{"crop_scale_min": 0.5, "horizontal_flip": false, "method": "mae", "encoder_parallel_block": false, "encoder_width": 256, "warmup_steps": 460}
Rows from block 4 of the encoder, named by matrix and row number. Rows with one number belong to one attention dimension. Each number is 128 + 32 x the weight over its row's rms, rounded and kept within 0 to 255. All counts start at 0. Numbers have three digits each. After the name is the row's rms in percent of the matrix's.
# q: attention query (encoder.blocks.4.attn.q.weight, 256x256), inputs 128-255
# k: attention key (encoder.blocks.4.attn.k.weight, 256x256), inputs 128-255
q.43 082:111143140110120136187127130128080150136107105139172137164130129123137148043077124113122159170111092078159118154084162088143164177167180136066145095118176159119133181118132120090072072081113161081108116118099137130166140116145081139171170106090177187171128127148086114144213113177089162108152110111172161123108126172085097148062106123116140082158154140156120165137121112098102122170169
q.44 083:117115136114141129096121107090175121123152123134128119131158073155138054181098158104154116076122168073113200121124066144192125119158123159159138163074120110118139067123085120160132173122152120142110111128146090146074126159104117148121102119169145095151118090125135129119071120090130093105159144153119116149167126080123164146108128134107144202094126181160128099096125107136080152114187
q.45 077:130077107127100167172083131147137093152154160103100165135140070155153111176151162119092128121124136107152144121114075113151136096081162133141148102137126038144168120106118061144098137117074114145112105151106144201121138122130118158135179140096147125123125062130112172128173143142133129175102101178137078081087138065126148082095148105157093177135152084093170089182153158134153111159177
q.46 085:138096111141143145094130130133161109138155157128075128081116138129143139204177123149116116127147168200101111111149103176085091086063076111186086164144088092150126092150133120161171148181114094177153161155167147125110119122108184095077084149139072085083121143113158163121084151111163119168086127140082112132143125096162164091193143120139091170115106100085151076125138146169175133127076
q.47 076:110070109116097176140096147151127112159158176092096169112146072166148114164167149130094139126140142132145131120140083124113138104079174124137145123122137036141163129112116049142092131126075120144104124157094173196098128111122111143106180157088134122115124067128115186126169138145127151178086096159146117076102149090105142078106141119167099169126165089080180097209130170156168104167158
q.48 058:087090128116145098074132126124121114083130163131100128090158153131141123185172137184146162113159131185087120087167152180075098108082116109173083189159103084101120103153108118144177143162179098144144162141111158102088113090089143088047080168125072115090109175096098140104074121137146171163064132120085162153151123147126152143171174135166122143086151122102105141135119151177163137147088
q.49 099:105099128120150137071121149139149121112128147140069139102136122149123116201160142153145113085147184145123128104120128139104129063068085099198091165130072099177152103173125114168184187173143085174182123121169175145090127114101135118110105141169088088106158097120110124093035144122164111176156147203100110112133161121137127156184131076144089153067114095052120105120147158156164114080114
q.50 073:158177131106170091112163115126132166122121115166139075134116205108112133133104073143146115122119134167096092137120167147121096144151074130149084157105113215133099116135133176104155128125188122129142153123150125082143131131115153080126058096155090109134135181123152079123087115103121088073154160086117144177154111179167119168187084137098150088136092154182113136078129093084101149051074
q.51 078:120074098140104137124118101112187102118171168111099138071122134121135121187133150147133129172149127171077142111152081183111063129114106143157123148159141062087116097109112110168135095164094121127114173175132125109099100120096186080069117166094084108086080154103130172151130139120130145138044119098084148151174084092128197078122174158139129159137099138124132076133129146183150152165115
q.52 072:159131116082141185103141165128135171199167133116134116130134130168123133138128106129089082109123157136150119137145095113139124130109099121130144171048122169182139115121148128109072148096153109144117125111154139153094135195110139130148144134155101116148143086122176118132103152094093070117128112120125109103116121112148143126165050148091153129151094175185193081137134146083116121023142
q.53 057:091124126110146067074161132122111136068104144144120103117159179125129105141139119177165169102171115160089124099151177162098122145128133119154100173132109140093103116146100135120170134167191123130128154128096155077094117084107101088055068141150094111125120179097112116094079094105123151116111149099115191167167134188112116179162166150139134123085162140124099176113106120163134127119099
q.54 087:180165150126117139190119097090139147138130086149178108162106128101115132073086111103128100159092108097129145169097124104176114182198121161092156088127155172109104145105137182096095091079124166106114124137137076103192135162149165145188126108119175155163115151151147107175195137125110108064136112070151112147120092125146126100098116167092169089201083166204116127096127082077079161125135
q.55 067:153114128140097204173081129131147119166147125108107162138111058147139142118144148111094101132080144098165132154108079098144142104091143129127154083143144084159147147117143087143099133100076129138124099142137137181134135136144152160170168133096154134116138072149126163145195164144137126150125100166139065076083137072138136049103136112135112153167108099100167085161138142113150136155158
q.56 083:116149140123147079076172127115108146100104101135158100107134186108111145095111106130167153136163109161091120108153171153102115154185111129108116164107140184093092129146131179111151111152189138101127165113129107063118123129110116087100088125153106135129120195116133100132080091112120148097142150074114192186176110191117122174151115162098157103105122176156096175092102099146114139115090
q.57 071:122074115115085186146092137149131116173167173091099163101138070159146124156156148125082137147135140147150138121144084120112133106076172133121148112120141039132152131114129054136081118115063126125100126168102165189115131123122124132116199159075140127117122076129125191138183148146113148175071081143142115081107132075107150072098129139171105174143164101096182103212123166143163113177164
q.58 077:142180139117160170171134143169051153152088119137128132168125140100138155053120095120089156164112140119175097154072173075110176133110161103093106077126103174157117184154141145092101093115089161126136091129108185133207139098157082161146149110118163125163149119158122126116178117167133132132169118140159124098098173160115068167132091062139082086128177077098131148157141129095126104126130
q.59 075:118098117148097158164087134139130084142141146094114173151140055157145119134148172108097120120109131072177151129113076090152159110109169134122168094143140059137161136111120087154097132110080132133121091132123131191119140120150114202147193135110162138138117071140103164131170159151127138166125110186136079082089144071113134084074166097146099162127144097084152098167139150142145119176185
q.60 094:114142161144153084039139176155093149115089112125096122115123135123123141146188119157135118073147157162132099112168189134064145084085092085152072149142056161150126120184136143144188213176158100167185124106173156104097129107143132127125090133170098099098180154127142104096031133109175116164169149178107111110106196167146089160213128096163101128077133096064107143101124139147180118116081
q.61 064:127151130143107153208138119136108132166109092114161149134097122109142153040079122065116157177122122087161118161086135098143162163164171147060148047111172153131131177117143108114069071117052178069097098129107132128175133112179103143176189118087192158144138123161123130145222121159094146128172114126183149102133141141102111132057094111116132107145144120121126148150119108113108118177154
q.62 081:207173125109141148177127111127162149166149123152155082162088164113124134139108075132105080128090133147127115170119113121162100132141080147129115111101108191152119113099140162082108126096135123139127126129142104124177144176137181127184113099129121101143140130144184093142149149099112051074136134093141079132108104119200131107148080146115149106185082144200147097113158098044096142047092
q.63 072:081087121157101131119112125133114091103123137100089182096150067138132122129150188118137170133161122102129155104130114132116150110104184115137156117163145038111149134133129079178138128161096127121118119141098148149081117082131099130074159154109148143103111094114091180125147119148161193182115116161112139108136143097081139112087185113144101171095174091036120133159109151211164121217178
q.64 119:092118104158116145158164121116131134133111081107104097135108102134146091133074169132159144137070144108255107128118187000166250159157084126098167131203148092080123129105118108146144121070113134132128130111144138130137132111103123083128122158133132141156155143095127109153140124138104110096130095111147129106111154141120153125090123171127155123129135114207147187107121093130128120159148
q.65 114:171113127140155146096094160106100110136148184156203195107121141075115128154162178102140144087132132142134191127172074124182110110145152126135093094111130158203140090096095150137177113154094132110155098170148131146175123127141111133141145133153143059092096107176178161110093091108204114131115158133126113135135111107151107136164109038126127171141127207073115097082113156171087115097081
q.66 084:148068099164168126107086143130124149147124161135140187141131190106097151099142165085117171090084145142082156105159062167114063121125139119166076093105160102218104154104080151107117066137096138094092133142118138150120128120140126161130118111137108089110060084170103121124127165133101166140074152151118141125148069140117110127157115065117119157096067187126098101098122137113123175101112
q.67 098:113154129085119126153138153113157119074171163138116101148114182162173119143148076138105018123107098089146104124068098127121154145125149130126179119112115185168176101176147152088125080159153072113136117132110151074096195144139184155129153110092142167109134122080128116075112159131132124098121180193201134147137128136180102156083178166145095137148022109107150082132135103069129134140089
q.68 097:116144139165156117094132146132085149130087112133143132165162114099066120092137173176118196081106165123132147100163129131159129145115093112162098118154185127149143168111089149176155161121086156126162104104149133097110068118116070120167078094196084084139128131152107106161114120131149126113166125061076118109111108156060091111181097066094197126129174119146121158097079184141142138081152
q.69 131:133179141090128103111111130142130110114166178140157101149148149164144152128189045159103082134172105114086120141109084176090115119112173146140125164079104214162160118161162134118123138188182071142159116114125121107115147177130137162119137103108107152094125121109132131085085148129161125126143183189124119139126113144161106164124158098124079128122131113041134085149133157108131127101106
q.70 089:092138104133173168142113147096116129121116127145122125153116122125094097125129171139154131079026149074209134116130122048155195136156104134122160100164154122189178120095080130157169108113112106125148111118163142117156169094114138113165106109148131114105121065085119120119105130122174097071130144168147107126106122171119115143144121095103122146119062142148180158058108103091107153083136
q.71 106:158114124139134116071102183126103160128136205135173203126144194085096158112174170112101125064106123142109178098181053151133092117110163115174087095090145163232132139113084171130161093155098138095131101158151154121102107140145099148154133115151122089096071101190139114114108125111162155114096178145134134107138098137126082124166112051125151173129090196084094095094100181144125130109091
q.72 104:192125148089090089110132158108110079130188165145145131090126131110147156142215100155088079122208070144093158135157078180144096108100187126138128117087111157146139079164160154099124128171173086127143126155094122102107146134159158133112171113099162145096137129155170150072129115089163130166114129154179101160141132102158113129151158127141147143203144167035114061152143159147131098143126
q.73 084:120137116116148156121131169096102106112157170148154126148112147117146098160169161134142099065082127078214148121137084060176208141150125127122163098149150161207190073113082138144180090155119068119183104145155149086135165119121151109147147127121137112094106103122154116085075126108191095089120153183176123122127133154147119160135135104115105166158079170099165118051115114131119115106101
q.74 089:142107109142181139080135132116105154120110137149139171121103137114113158135136200103139183033082159111131177096207078126124124114162106094161138105172146095187131130081046130177118098134098116107148115134148138122134132085122123161148137115169117118113065100170094113144099148112144148094108162166089115130132095176095122115170100089098120184079110205123147130057104141151142159106125
q.75 144:143089115173158133107120093123102145151084111130130186094119095080089147127104205095151228103116163152119171128188128123127097099130112119149095108167156052119098155066085104160118130098072180120122138144134127184160091070119092123131098130167139095137081112186111149174165111128136163142120107100069124122136115132079152092173077083115136143097182182148122147106125141183128148121148
q.76 103:136098111188122158141068149139141129177162167103195171135176170111110118108146146087168182184117149173128123144108112114146118117123131174117049146039110154147082146104158119097196116128125164143095132133185108183146107179132088087123085166133098048117101118145182165119114098124142130148106111097112156105135107107140119140152108037135108120118139124125079135159126128165092111093087
q.77 076:132076129119170123110144147092143075083124132142061144144099163102161098134143162114083109045128124104130165074131079143153119118162121094161193084169191079174125105125044154112092037170127125106109121155033127090078149078139179161139164075115145143137075115153092112088117140119084169140083131146191156137163121117133133167146188177091135159160043183136140088093130100098151142125158
q.78 112:088132114108146142166178069112153123113103049139044066135086083159165103157089127125159150131116155085155093135085171109103187138148082121110203144209127055057125120132127075135083119116141100160136156104100120121140171072104158127108124126116133171162140140080087129144141154139087120113150100151119138151127144144112181123108139214119085109101144088187183152131161062111161141142169
q.79 128:152157147101139106102106123144131114121155169141146134128148143129127161124194077143107112117190112134018139134131063239085044096101165132151105141066112174165142126158141134109113135208163097135139131130111109115111133147145133171122130098117113123099108114141121143086105143116143147156135171171108133146141104132138108145155141089115087133119136136039123072153138161127143132090109
q.80 076:164066084143094151116083138131151172168150176100152171121103179150127168157128164095178153150120125170107160148154083137067075118151144136123088123106091071150072146119133130125109066121138085105085189142137151211152141160108135125094140211070131075110124074139135131150106145096104125115069124196137137126134110130146156123125103124150097160071116198116087104110168120119128141117123
q.81 112:105132137167178145130123141131113137107067092141111122187158110092063091068102163156108173099085174112133132085128162125180128144117085108148118086176182109151129176105081157153156140105078177128138106113121113093114076100114096120162078076192098091150131122126093110159137118146138122109162109049099123109106120147065095127164115088082204105147124096164131163088088157102119151083166
q.82 095:076150103130148155129150123112122139126128124127118096152112117129129093146127171147165144082053148073255126125138127021138253151155093126121175128179157118138170117095079104168151112129118084135159128106171158112144155101095120100141113141138116133124111101092122103123096129127142108075133143182136125106113136181116141146117122129107113146104111136165185168065109107124143135115139
q.83 124:153151146107108098123121127139156098116162141123145105126136141165170148126164040132104084168218096147070113141094114195114094108115161137122133164075094182107119116183194131096105135179185107139129123117090097120102133182145145159101147120106122152120163160115145145091114131127119127164139148140130137149134126109169124152109160131140108117144146110072104085195141143123124109138102
q.84 105:065167104174172130145119100174128165138071093114101096193160134133063116039109117147124176145082172113122089111100163127098141149096101137151092134135154139138129216117114124129134149112110160148121121088159122120104087135105088140142057080164057118136125119102082108164143153169109137093150147105074143085101108190074108123147118077106127092083124044164132182121107142082156154087137
q.85 099:132132148141123122134109103161161142130095096102121136118153126170127152099087081130108131189164125190044106128114182182101041110121113123125108152095093122065074179139177135121075170104142200133063145116095105163110081157144125131114108129131123138153159170127112137185174119146078148145143103043082128127133140107118138107116120161153159095111150090160094163194128124118124152151141
q.86 098:099113090171137127130124153125140154115094131137088135181164185135072124049148145126123128121087152111131113079092110143115144138081121133168110122120189123193144198145106132103160080131118153138122117123131146120068128124133080152151067044149081118125124063118086124116151153138109170109104180152150163106108102165090093127145154058123146118118052106132120139131122169075137132072121
q.87 086:075145139126111126166155100157153150115091075100069081155133147134144090107093098137131123167145142137133071142046184136105173148097106144120131143130138134073105172151142115073126125133117149143119141118116141104090105145112118101121110128113120129154139185113128115151134113161072138123152104089137191094137181115133150112116139197128118085132129018200113133184149094109172107153116
q.88 082:131094095154146101120121110146100136167088096131061124156152128102059135058170183139099208100122163131108146096150118157109110117078145132183077102124155064144104192118103130133127128114117137148142141116133118148103099107126082139130089088161084095133099094159098125147154168118107149156124112133090115103113095151054114099217122073095154121112157092142110128131144166120173135082187
q.89 083:153130121079153128117124156108101098101166173162126140123101140147142152157174122126098085071101098093136158113160073126127115121148163136138160087148133140198163090125093148130103087141153069109160111152106139087119187083147200162141162090103174167088091085136113130081128155105179133103101158183176084155131113149133120155149158129125102170167070198059168095073138116112120161137131
q.90 097:084162130132121103134146073161144150137097079106091062150151099181116150088107064166121137179133132125098078137113178146057128135104107129131124194139122123072123185138169090142085179111162127163115156075126123138103107143106114143113083105118079186153156136082077102163166165162073146130161126120079122110104125170096142120104130153134118087077170040162137177173124140099164152134161
q.91 104:164065139137103152130127154114115098149143106127109163114130109072134102158119216110143181109159136162114165127148137137180090120142110115108110103133131051106078095108095144129158114104092167126106149175106107147167098107148120077130163173123148061163121151182165154137123090083110108181108049062136149135145153055117144092160110166114170127176167170153105115122153106188123087118163
q.92 114:143136149155134136088116141131081120176123136126183144129161070085096115126135177160139214117144146147135171131187135111174122123131111128130091141143148136126121122082123128178169188113119148140160113127159114153161063135113066094133119135162112081127133136162153134149116083114176100132150092069077101104109127112108120133168093066104184125142251162107118156094097175186104111086153
q.93 102:110100119117140153144155149100113137117113098141065137130097117107117108138106207129138135070063140089180136102144142089154153147145092109125170075203148052152136116112064134145133101086095117116128141146131153093130158057127167102155141132129155135139115102127114101136134141104128117095119097135165122138126148145091137100146122184109151145148071151174165142059131086115145140136173
q.94 078:137104131151194172090135125095129144098107125159158182110090112101152123172097204087157185044092175113133177108174087126159127114170078077133176102178157094166128102085053116172116082158075139096129116143115131118161141085112129146137149144168129104132074130153091128142103128121139144111110149143081136151149095137127136110131080128097124176084109215143150126064082112169114165113100
k.43 075:138166150193142103082127092106130094120125126110165104153081135140132147106172108170126053077145151100116162158157091125107125096147066177110141147186179137095124171175088139173083121180158054080131105079117105132080142098139150187113096176145132091086117130090130099058094130120081146149105219237117126153134117163102134143100186122123114132027123202042149074104146142121099169100142
k.44 080:204091134172097183170118120114168072113163118172128136147102097130155142130121101186131099228075143146148079180130129112152136122095096078145191096142068130066101119136128149142155138095084128224139153118120145140149159109137134116089119132125127109157169137134162126149230124104130084141122136103127089111072111126159112081118181128161125142154103116086123190161129099145134098112137
k.45 091:124109161211137141125142107083086157085100174134156145143134162135113168159052202093181077144047121072136115128105148111128134128147085107131144123214153075109183158129127114149137135108114162109142112158141132172110095091139095156107130156098135114133102125147099128142135140150155157101110201255077133164118137139092187127063125105152127122087089198119119111099132159192069133125136
k.46 082:094082128062120162153126158146109184131130132150101143094170124111112096160074167070152196152101095134137092093095167136128130158124198090135112128081091088166134093065180095065174136069125183159121150174155129135160118156107104074148150077101124180157136108160106153171130134169188134125150042077133151118121123097143129132148059118120135125211125062227115162154103143123148095155098
k.47 093:126110146212140122121149102075077174087112171125138146130141162123099158137047206071171087128057124085124114124104154117119127136166096112123147123217153074115174174118121122141135118102111154101146113160156117170109100092131088155114129145096125112127101112162097135132117141168156176102108199255090145173118133140097161138078122104150126115101098189128134111103132174182062119114132
k.48 067:123088111064112107163113156139145135154176098139044146049159116108140091119148156118090196087145137183106111094107155172121095129112178106143115109082083113163107119097119136080165114103106136156131159156149110120151148155120122079167165103134120152112176119210118146117125138152125113173160025063173142100122116107179036112193082142104130145241144071181132184148122129102197092101108
k.49 095:152046121108125134171114158123122135097107125197098131172151173091124077119098114119112134163066148176142088104122170134151116145081169082151152028115132105174109106091144130076156062110071163155118148168102154116134153136130113040133146082119118125145136147149143114190194123092170116136133065018159153120120126112117105111140111147103172127230087081159098176177093130133112114172118
k.50 080:124145107034115139136104160180171101167138089127113115116115100131149094115189047153098179132204123186127139125139117136126119125103176144129101137027095181151085094123158131108126125141146112146119152101123139101160157177122152093147130092150126154129155144098153135138127111107125086139156051000171124087135121117167087124194118145107119140160169032146115146149116092069195116150103
k.51 079:107136108090126138148141144150104171147180124116074143042172059134138123167119180081139184124109108119138104139082125140132155110136154108125106188102043077109134103105145105102157176056154140187118152167166102152145116134109103126135146109107142159167169085186097170111133144174162126116168084169123116097079140101156114110160075119153115141193150093198157134116152140123171106098120
k.52 070:131175120154148127128141145131087130112105160106203114203105158138094136145077089096161134197127108142145114155110147081131171168155118130124142118124134160118137137110223152122136088141114127080128124124152136136181134147114084122100112100124134117128097136063147140189112088165212129062103168083122127158117141127101171148125169109161105129086147087086099084127107128115052100182095
k.53 066:150103097067101095151106150148175101155167081140073130090132092105148091081189109158071170093177137190100136100139142175120086139108172127128128111079104161145089121126123165120138109122109109151138157122134116105144158162131140090166142109155120141113183121178137146111132125123103103172165050004191127090115115117172020107194113145105135143222155068139128186158123128090208094106121
k.54 085:092210132118131158103139143157157078155129128058173112119081092183154170176170090137156130131178120098151156157133074098139163085133087182132105206097105157097139101172145083167105186154190092116133114063153128124130125133129157177110125169126146154125112149059123112085087121115116091114128153129106084103117137125138200140136156124135093130029165113094132069073151092098143146141133
k.55 082:106135157201149140110145107093077166094091176117170137149129168137106159165059174072186075141054119065145123131113133093132148125158082123133140135198155088120174145122125090145124135120134155099131102147146128160109098096136113162101131157097131121131071130121109112134115143144161167088103196255070129164126140135088216143066131116141129110058093189124134081090128155173058148142138
k.56 096:151138099048119109130108144179164104176171083128092114112131092116143090090202073168072183104213134183110141127147112160121115131111172144120112133049097169139071107127130157098121126139135093143116145102115119088146161160118155104150120102168129136125171121128152140110125117120099096163147049000176121093134121115170049128195132146116125142178174071132143153160129103065194115109118
k.57 083:113125143209139127119157100077072178093120171117143142129148157135095154151051203063170094124068123082130114126090149112117137133175091122118146141211150078113169172116128121139131128103116155099143104155160114176116103098127089166115127150103128114125105117154094139130107140176157176104105197255089138172126130140099168142079124100156120129091105190128138099102135171173057119113133
k.58 076:103110162167140104076117097094130122105074120123163111202111160116084111083137096157120062081159147111112152093168126117102098131140123168093144106164247146157140162137095130135101107179137103038150102092093120119086144129140152147129111135136114107097097138075125095124083116119091172153083166148133183187174107161077133149077161131089143119059101178099117102119099139119092170142137
k.59 094:133115154218145138119148099078102146094100168127157140149127159136117175149063190109179067142049123067140123137122131109130137123144077111131147113214162078108179154135108111160121132122116146115142109147133130155096100080141109163110123168098128111131092121142101113126139147133134164104109219255076132162122141140083191129061134106146133108077085219101133108101141161198068141124146
k.60 093:125064106077115110142128155134137140125108111158089129129143191111121084108122110097096152139133132180131120085144158142141109181105199112154140045080153148205095097104128131082146064145076166131126137147099145095118140150130129048153164085117106145132109148142156118181146125092136136156135042000183157132184123113135101138156084151074170106222107094166112167174086127131138111174123
k.61 061:124158148205145097068140078108091134116108146124161119187115120144116135111141112127120056102110138071132156140154101103104147113148082177082140158205169127107139153160091129160078132148171105084128078107095110133065123100131147215105098149141130112134101113072125109081113144128099183125082213255100131164131121150089173150056169110129119118041106226086162063113146142139072182125154
k.62 078:085192131078128187125118161172146119143091136090173123136102121175135156178128073105166154188184100126159144136119116089134156126122148171132086190048110182121149097144208093144133167144157158122137125083157168127175114172124130141109129101114148171146113152049131145167104089119166088079134118000112117105144132133144198126141117115154099133060161052145092097101104088105139130182096
k.63 071:160077150199134100122139088080093156094138151158112145129161134082112122116081215118118086097050134079108125117126129153125115127139101091115166085235146051122145150115068145129118118097109128133112111184112089150091111080134118144129135155131127092128128099198110120107155159144121171140123157255097138151111130121107114133074128130129152133157080213128154135124146173174085140083160
k.64 110:106115138118135156124202167156142084138094157081130123133094108118170079143129132118120174152084117091255134097139104047177255110147098150104162099147133116153103111108102101131116087112088132071148126082138110089154136087116124144108162131152139150168123151120101107125153129119114138149172113120146122099091119088114131166096135109110152158121132127168105108049099125108132140168158
k.65 119:152165136156118195167124086076200100095131123142077149112129167117097185058135094102130085088117125123118088152122132139116103084071166162188126099145142152165137171122108064118185142126148145137136065146112082149091099109202149117138120133148089134043138134128181177109157124117131165134091177236131145143140108159170137128110129016137120175139094145096102164124129127140095116089124
k.66 091:125134142124112171165083076122118148150221086161154148111153157129157187137145100099162093113087172138100082124098119128083075140083169085155089193102109142088069133127170094108206120115101127187138117143183095158140111157133150090081128107167094129128107170176181220081128176156124146169113145167089171156141113156158110067137088079121052158110110139108134151159107110172116142065105
k.67 112:143140184120124073107090130092186163096087124164134139114091158118112141138098091165174044166142083123138125149094169117119110148178102097104099109113125169133184117171102204191110143161134112144110178131097147111138094161132182138156166182064112089132165126124129050135034112143089090108173156129127120156137137110164125138121115212103108044131050063101100115104115132097145107127099
k.68 114:104143107123127200133141135143148088111171115100077118124123101117171127133162102133082148075092169111110091124188125156140130104055172131143155163145112136122112116111135043103159145140107155134168080113095168115104139096137092127071131098185085173154163138078137178106190134114109145175085139113194173101094103171103134112101127066195142220101152155126131139155105142127156160137128
k.69 132:169130147130117079084074124105133176084108138161115129127139140151100177128115111169134076137180107140049143156130158178091056139142144112130098134110122165133202116174124180167100179167167123184129148148084174136092111166135147161183133162047110107115159093118109088148089127114131123099117152139095120143133153155142144107128125166167114050118101116084116134161164156143147123133092
k.70 101:115163168107123174157160139095201086084104119128083159119084138121146158108144070119137102126061120089204092119117133087137180097115134147123144102140104186181120135125113106169174120127087144123177117098129105102165100108167154143095201120156093148131162160122142138108132132121103134161175163179126137127090103131148093122095106086125104175109072096128072151054078131095136126122136
k.71 099:135169134161120176146081085108170140119181102144131156109125180084150180108133065096131059090104143133085069140150139151100063116076198112184084147112119183137115119118113065103187157155123157185126081162124106149092085163181151112108127133157065142098115170139210181090125143143098153163083185177132191135146099175183139109104100047141075172120086141085111163157107119160138125108080
k.72 104:152168159149112099118106115084147159108114129178116119130167165104055150070121115147129084126201081142050134164111155201118062154116147155140094101122182167141204145150108164129123158153181138150106128160085117126080091153152148104195085133085118113069123100135151087145099108114139126074107149134139142155172144149146169147152147123102130082199105127096109121142157124141122100109111
k.73 091:134177188122109150137164137068220111071096133153057145113085152110131162093128066137140073133107093092178094145108147110135159098122135160130134082147140203180171135156088108171156140156120145130165108106086119088124092098177189145124174140128090140109179159111152106108104107111084150129156175202148159137112114139177132148086122074127091139143056097111065134072104124104151108128113
k.74 092:138165157099109163155152116088145109112174102161108165099107137121214177148168076110153101102082158096125098130115124141116117092102167112134121146130084174129063128147136082132195115160097122155159101143133097099161118099155180120066161107211107156123157196157178211054140154119103157173131153202112170135117115159149079099090095069142061195114105147089091154103105110147150138107123
k.75 149:113141102127134187175165103133093095146175111108134139126144120129159147122168145077109179093101176130127118110130086130120135093078154146158146144146110102119037157100165068071171099108095130108146069138173083138145148099139111119079107084220142155110097177155161231100191153135151168163102120161110154123140112143117113103124127042131114218114171175138129146130129111152107147115151
k.76 104:110108065166146197147106091198129120172150139071131132159144124151099126089103136081128150134105164149152079122155082081088137124079161160177107164115150107150099126085121042088145146067143149159144084115191110215098118151135074128155092120101077129099077094125131178150181133139161143138084133189070139104123110119153172120135115019136115154068153149158171167153142120165095137109147
k.77 085:120153199105121120147125101086135120140165104182126113126121154081172115146129100158171063121106149088132104096057139121129107141130076080098127127151172146099151138164130124140128060158105136111138142121112077108167120073118192096092124108214127106153156177142134139073054143147089151146159135128159149179146139098136128168132130135100062137179080113129112101096099132112129118061119
k.78 103:116121159079133081112180171108083128120097123146139115132107082158172103177135167166162159164138143091173175119068124107147198128184056097075164134143101099109106136182159189157099091134110093098141172097143152075199163075081157166095140118148194115192172150144078106114097137119136104110206081108108094132109162082085085130130151230097121088110145105138120101082129126098130132147171
k.79 119:153140131135120089112055102100113179109145113173123134120158140143095178113129121160142082120186135146000130149118151215079000149124150104138092157108118149107175132172146164138126181164168119191117139159104154149094118168132140137156099136093112103106150099129138126131093128129135124111098141142105126158157148166140132097145125157156099080120119128080140146199159140153142124100092
k.80 084:142096145182112136132109116099071181166150113168194166119172157133141158110131119078184135144122139148134132130092116104109106131116146107147101133098130138118042143111182116100166118091107100173114147131222091153124130155129185114109096098124149131113078185221160188118147167141149157139144108175039147134148118165154097065136103077070060133133103141130111144127109086197106157127132
k.81 123:088139110111141190154141122141143072121164101091075114123117100121164109139149113127095147088069167110138098096160119123148140118070150116136168164144123121118119117102127056121161115130091152113167093103097147121132144097115084110058147088200088160173160132083122161096176132134107139186099138099196143115098103137101122139117123099159162219105144138146159136141092150098139156109139
k.82 095:118147169115118144129190169116179101087088150119102150125071127117177143134137077130132119145085113083227113121131124080143228086139118142096145101145107184178120119153104109165139118152086144110175122089116135078155115088145166176110193127146113150161170175114112118113125128112088144150185148180133147111082116124142108136073117087138101152106085108130065132048096133111164130167126
k.83 121:161109129138126075085074117129101178125114138150143107131155124144086125125098158169138109147201109147044164144126145173113065150145119114130108133112151103108194115158125179146074156148183111152096158146095156150088122157103125128187090159050135093119129069127092070153101119124151118083111117102106098137143157122125167136150142187130149044131143131106151116179172153148124126122111
k.84 101:090109077115140146117109135184092128138167101074143126137115078156189134181136142134110151122088180116127117093168117111113131150106152080126138211100074122094119083134159096135132144135073141171173133101144190141154149150092074170077164103136097147226137115097097162127144162142113121185116132085131132096089117133099124078120101149180105159039153117135171132169109153133171153147122
k.85 109:125064056129146102118099127183050133186152129103186117141157112153121086180122187119105189123143161173096161100161118130131103150148105108119131167113127051076097120080157145101089112090131119108093158149156137173135162153068043096128101117130165116143075095131102137159153128146154113132090088042120095120141137113084125119168115173141172119118197159167196122177150139142100138121146
k.86 098:063154151138169177124075104154126151114159076097161135130110110098160130146121084120149093143088179100116089092132132112109097152081165052149088189088103169107136080146137094137148164150074156192148122112134135149150093174128115154093159128141054111214127161128140165119085162164127124200131157111103161131114115111139144097121093161120081152041101085104144150149091137136162151128103
k.87 089:100105091143162087081106155177087160153119130097163089143094085134144047172091166163135125137143148134147149142127126105132152165163078084120147166124128080086149104171142158120068138130136112113112156100139207139112159135072114178106083137121156099213129111090086073144083121149126084095145089058169105106133141090113166152133173226115141098080156103149182073165129128097137140174123
k.88 083:086164107131138191132123099165065149143197083120142105138169097108161139120166130115119146111112177110078099117138107162106089152041188104148135197106111133090084109133175053078171151130087161204159107105149125126136135132117116139075092046176095161200112136144144210098175188114158139168116121113115166112126115165085137082143123088140087195103165149118161137171119134159155172123130
k.89 094:161180196092089100149144120027175130079116107215092159111127172129115198114150079127150074124128093124118120140075158148107098129155146142117110101130131219155148152149123176173176121160118128145165130148105090090164097132169190108138183125136122131088164155148168134110073124127094138121149181160120163186150126148160097127126110111118061114179064107091062145090118103119127100089111
k.90 101:115080091104136073082116169188048158146126140096185114139138084165160118202129166154105187150144141149101174110161126142122128152157113088084120179100083103095120092133159177140079132129108123143131178125146194125156159167064080155133148121094158132203122107128064109166128147130142100129144093053101103095104147126076117089143116216167143094090175130142154116155148152139164150174129
k.91 110:090139120152143195179163115123113076178167117130105101142164129103108070078152146102123160093117158118138091116117103124161141125092122171131161120159178085123088151080119043049161114086151126098114086114158080133106159074142131079085061081197135142091105137119170175090172127123145141130100102135178144133142112130115139173143168052097138185178162166162166128124121083130091132083167
k.92 126:125126089142130205145160137157129072122133161088076122145165122131121133087153140114066184088114149110117110110184108149144146091068163184156166124161152116158126142081109046087152141105144169123175055131109126136087135080146072129124119105152112172099119114098125175129222116091145167139066131159145135093100114165111144137113140012192178206125176192152130158142133152159114137118146
k.93 104:097173170099120152172181137089166083128139095150089138118095135099165110123161083113141123124077125093192091119096129101158177122131124142100154107146119170139082139119130103129179101127086126101156123101135086081170130087145167100057155095208130152140155189131177156084122122124096118155168135133173157143129110125133083143120126113087092193169093107141100124057079082088149119118154
k.94 079:141150166089115169169150111086157093114170112150089148091097144127193159146153108131155105099081173101145106133102116126135141075119117120126139128159097118123065154151123097131182089143119096101133091148128101106147126059144173107059163140213122128107167188151160188045145134132102151155135134214129136143119127127152083129078117090121112184113116148105096142110111122132111136072131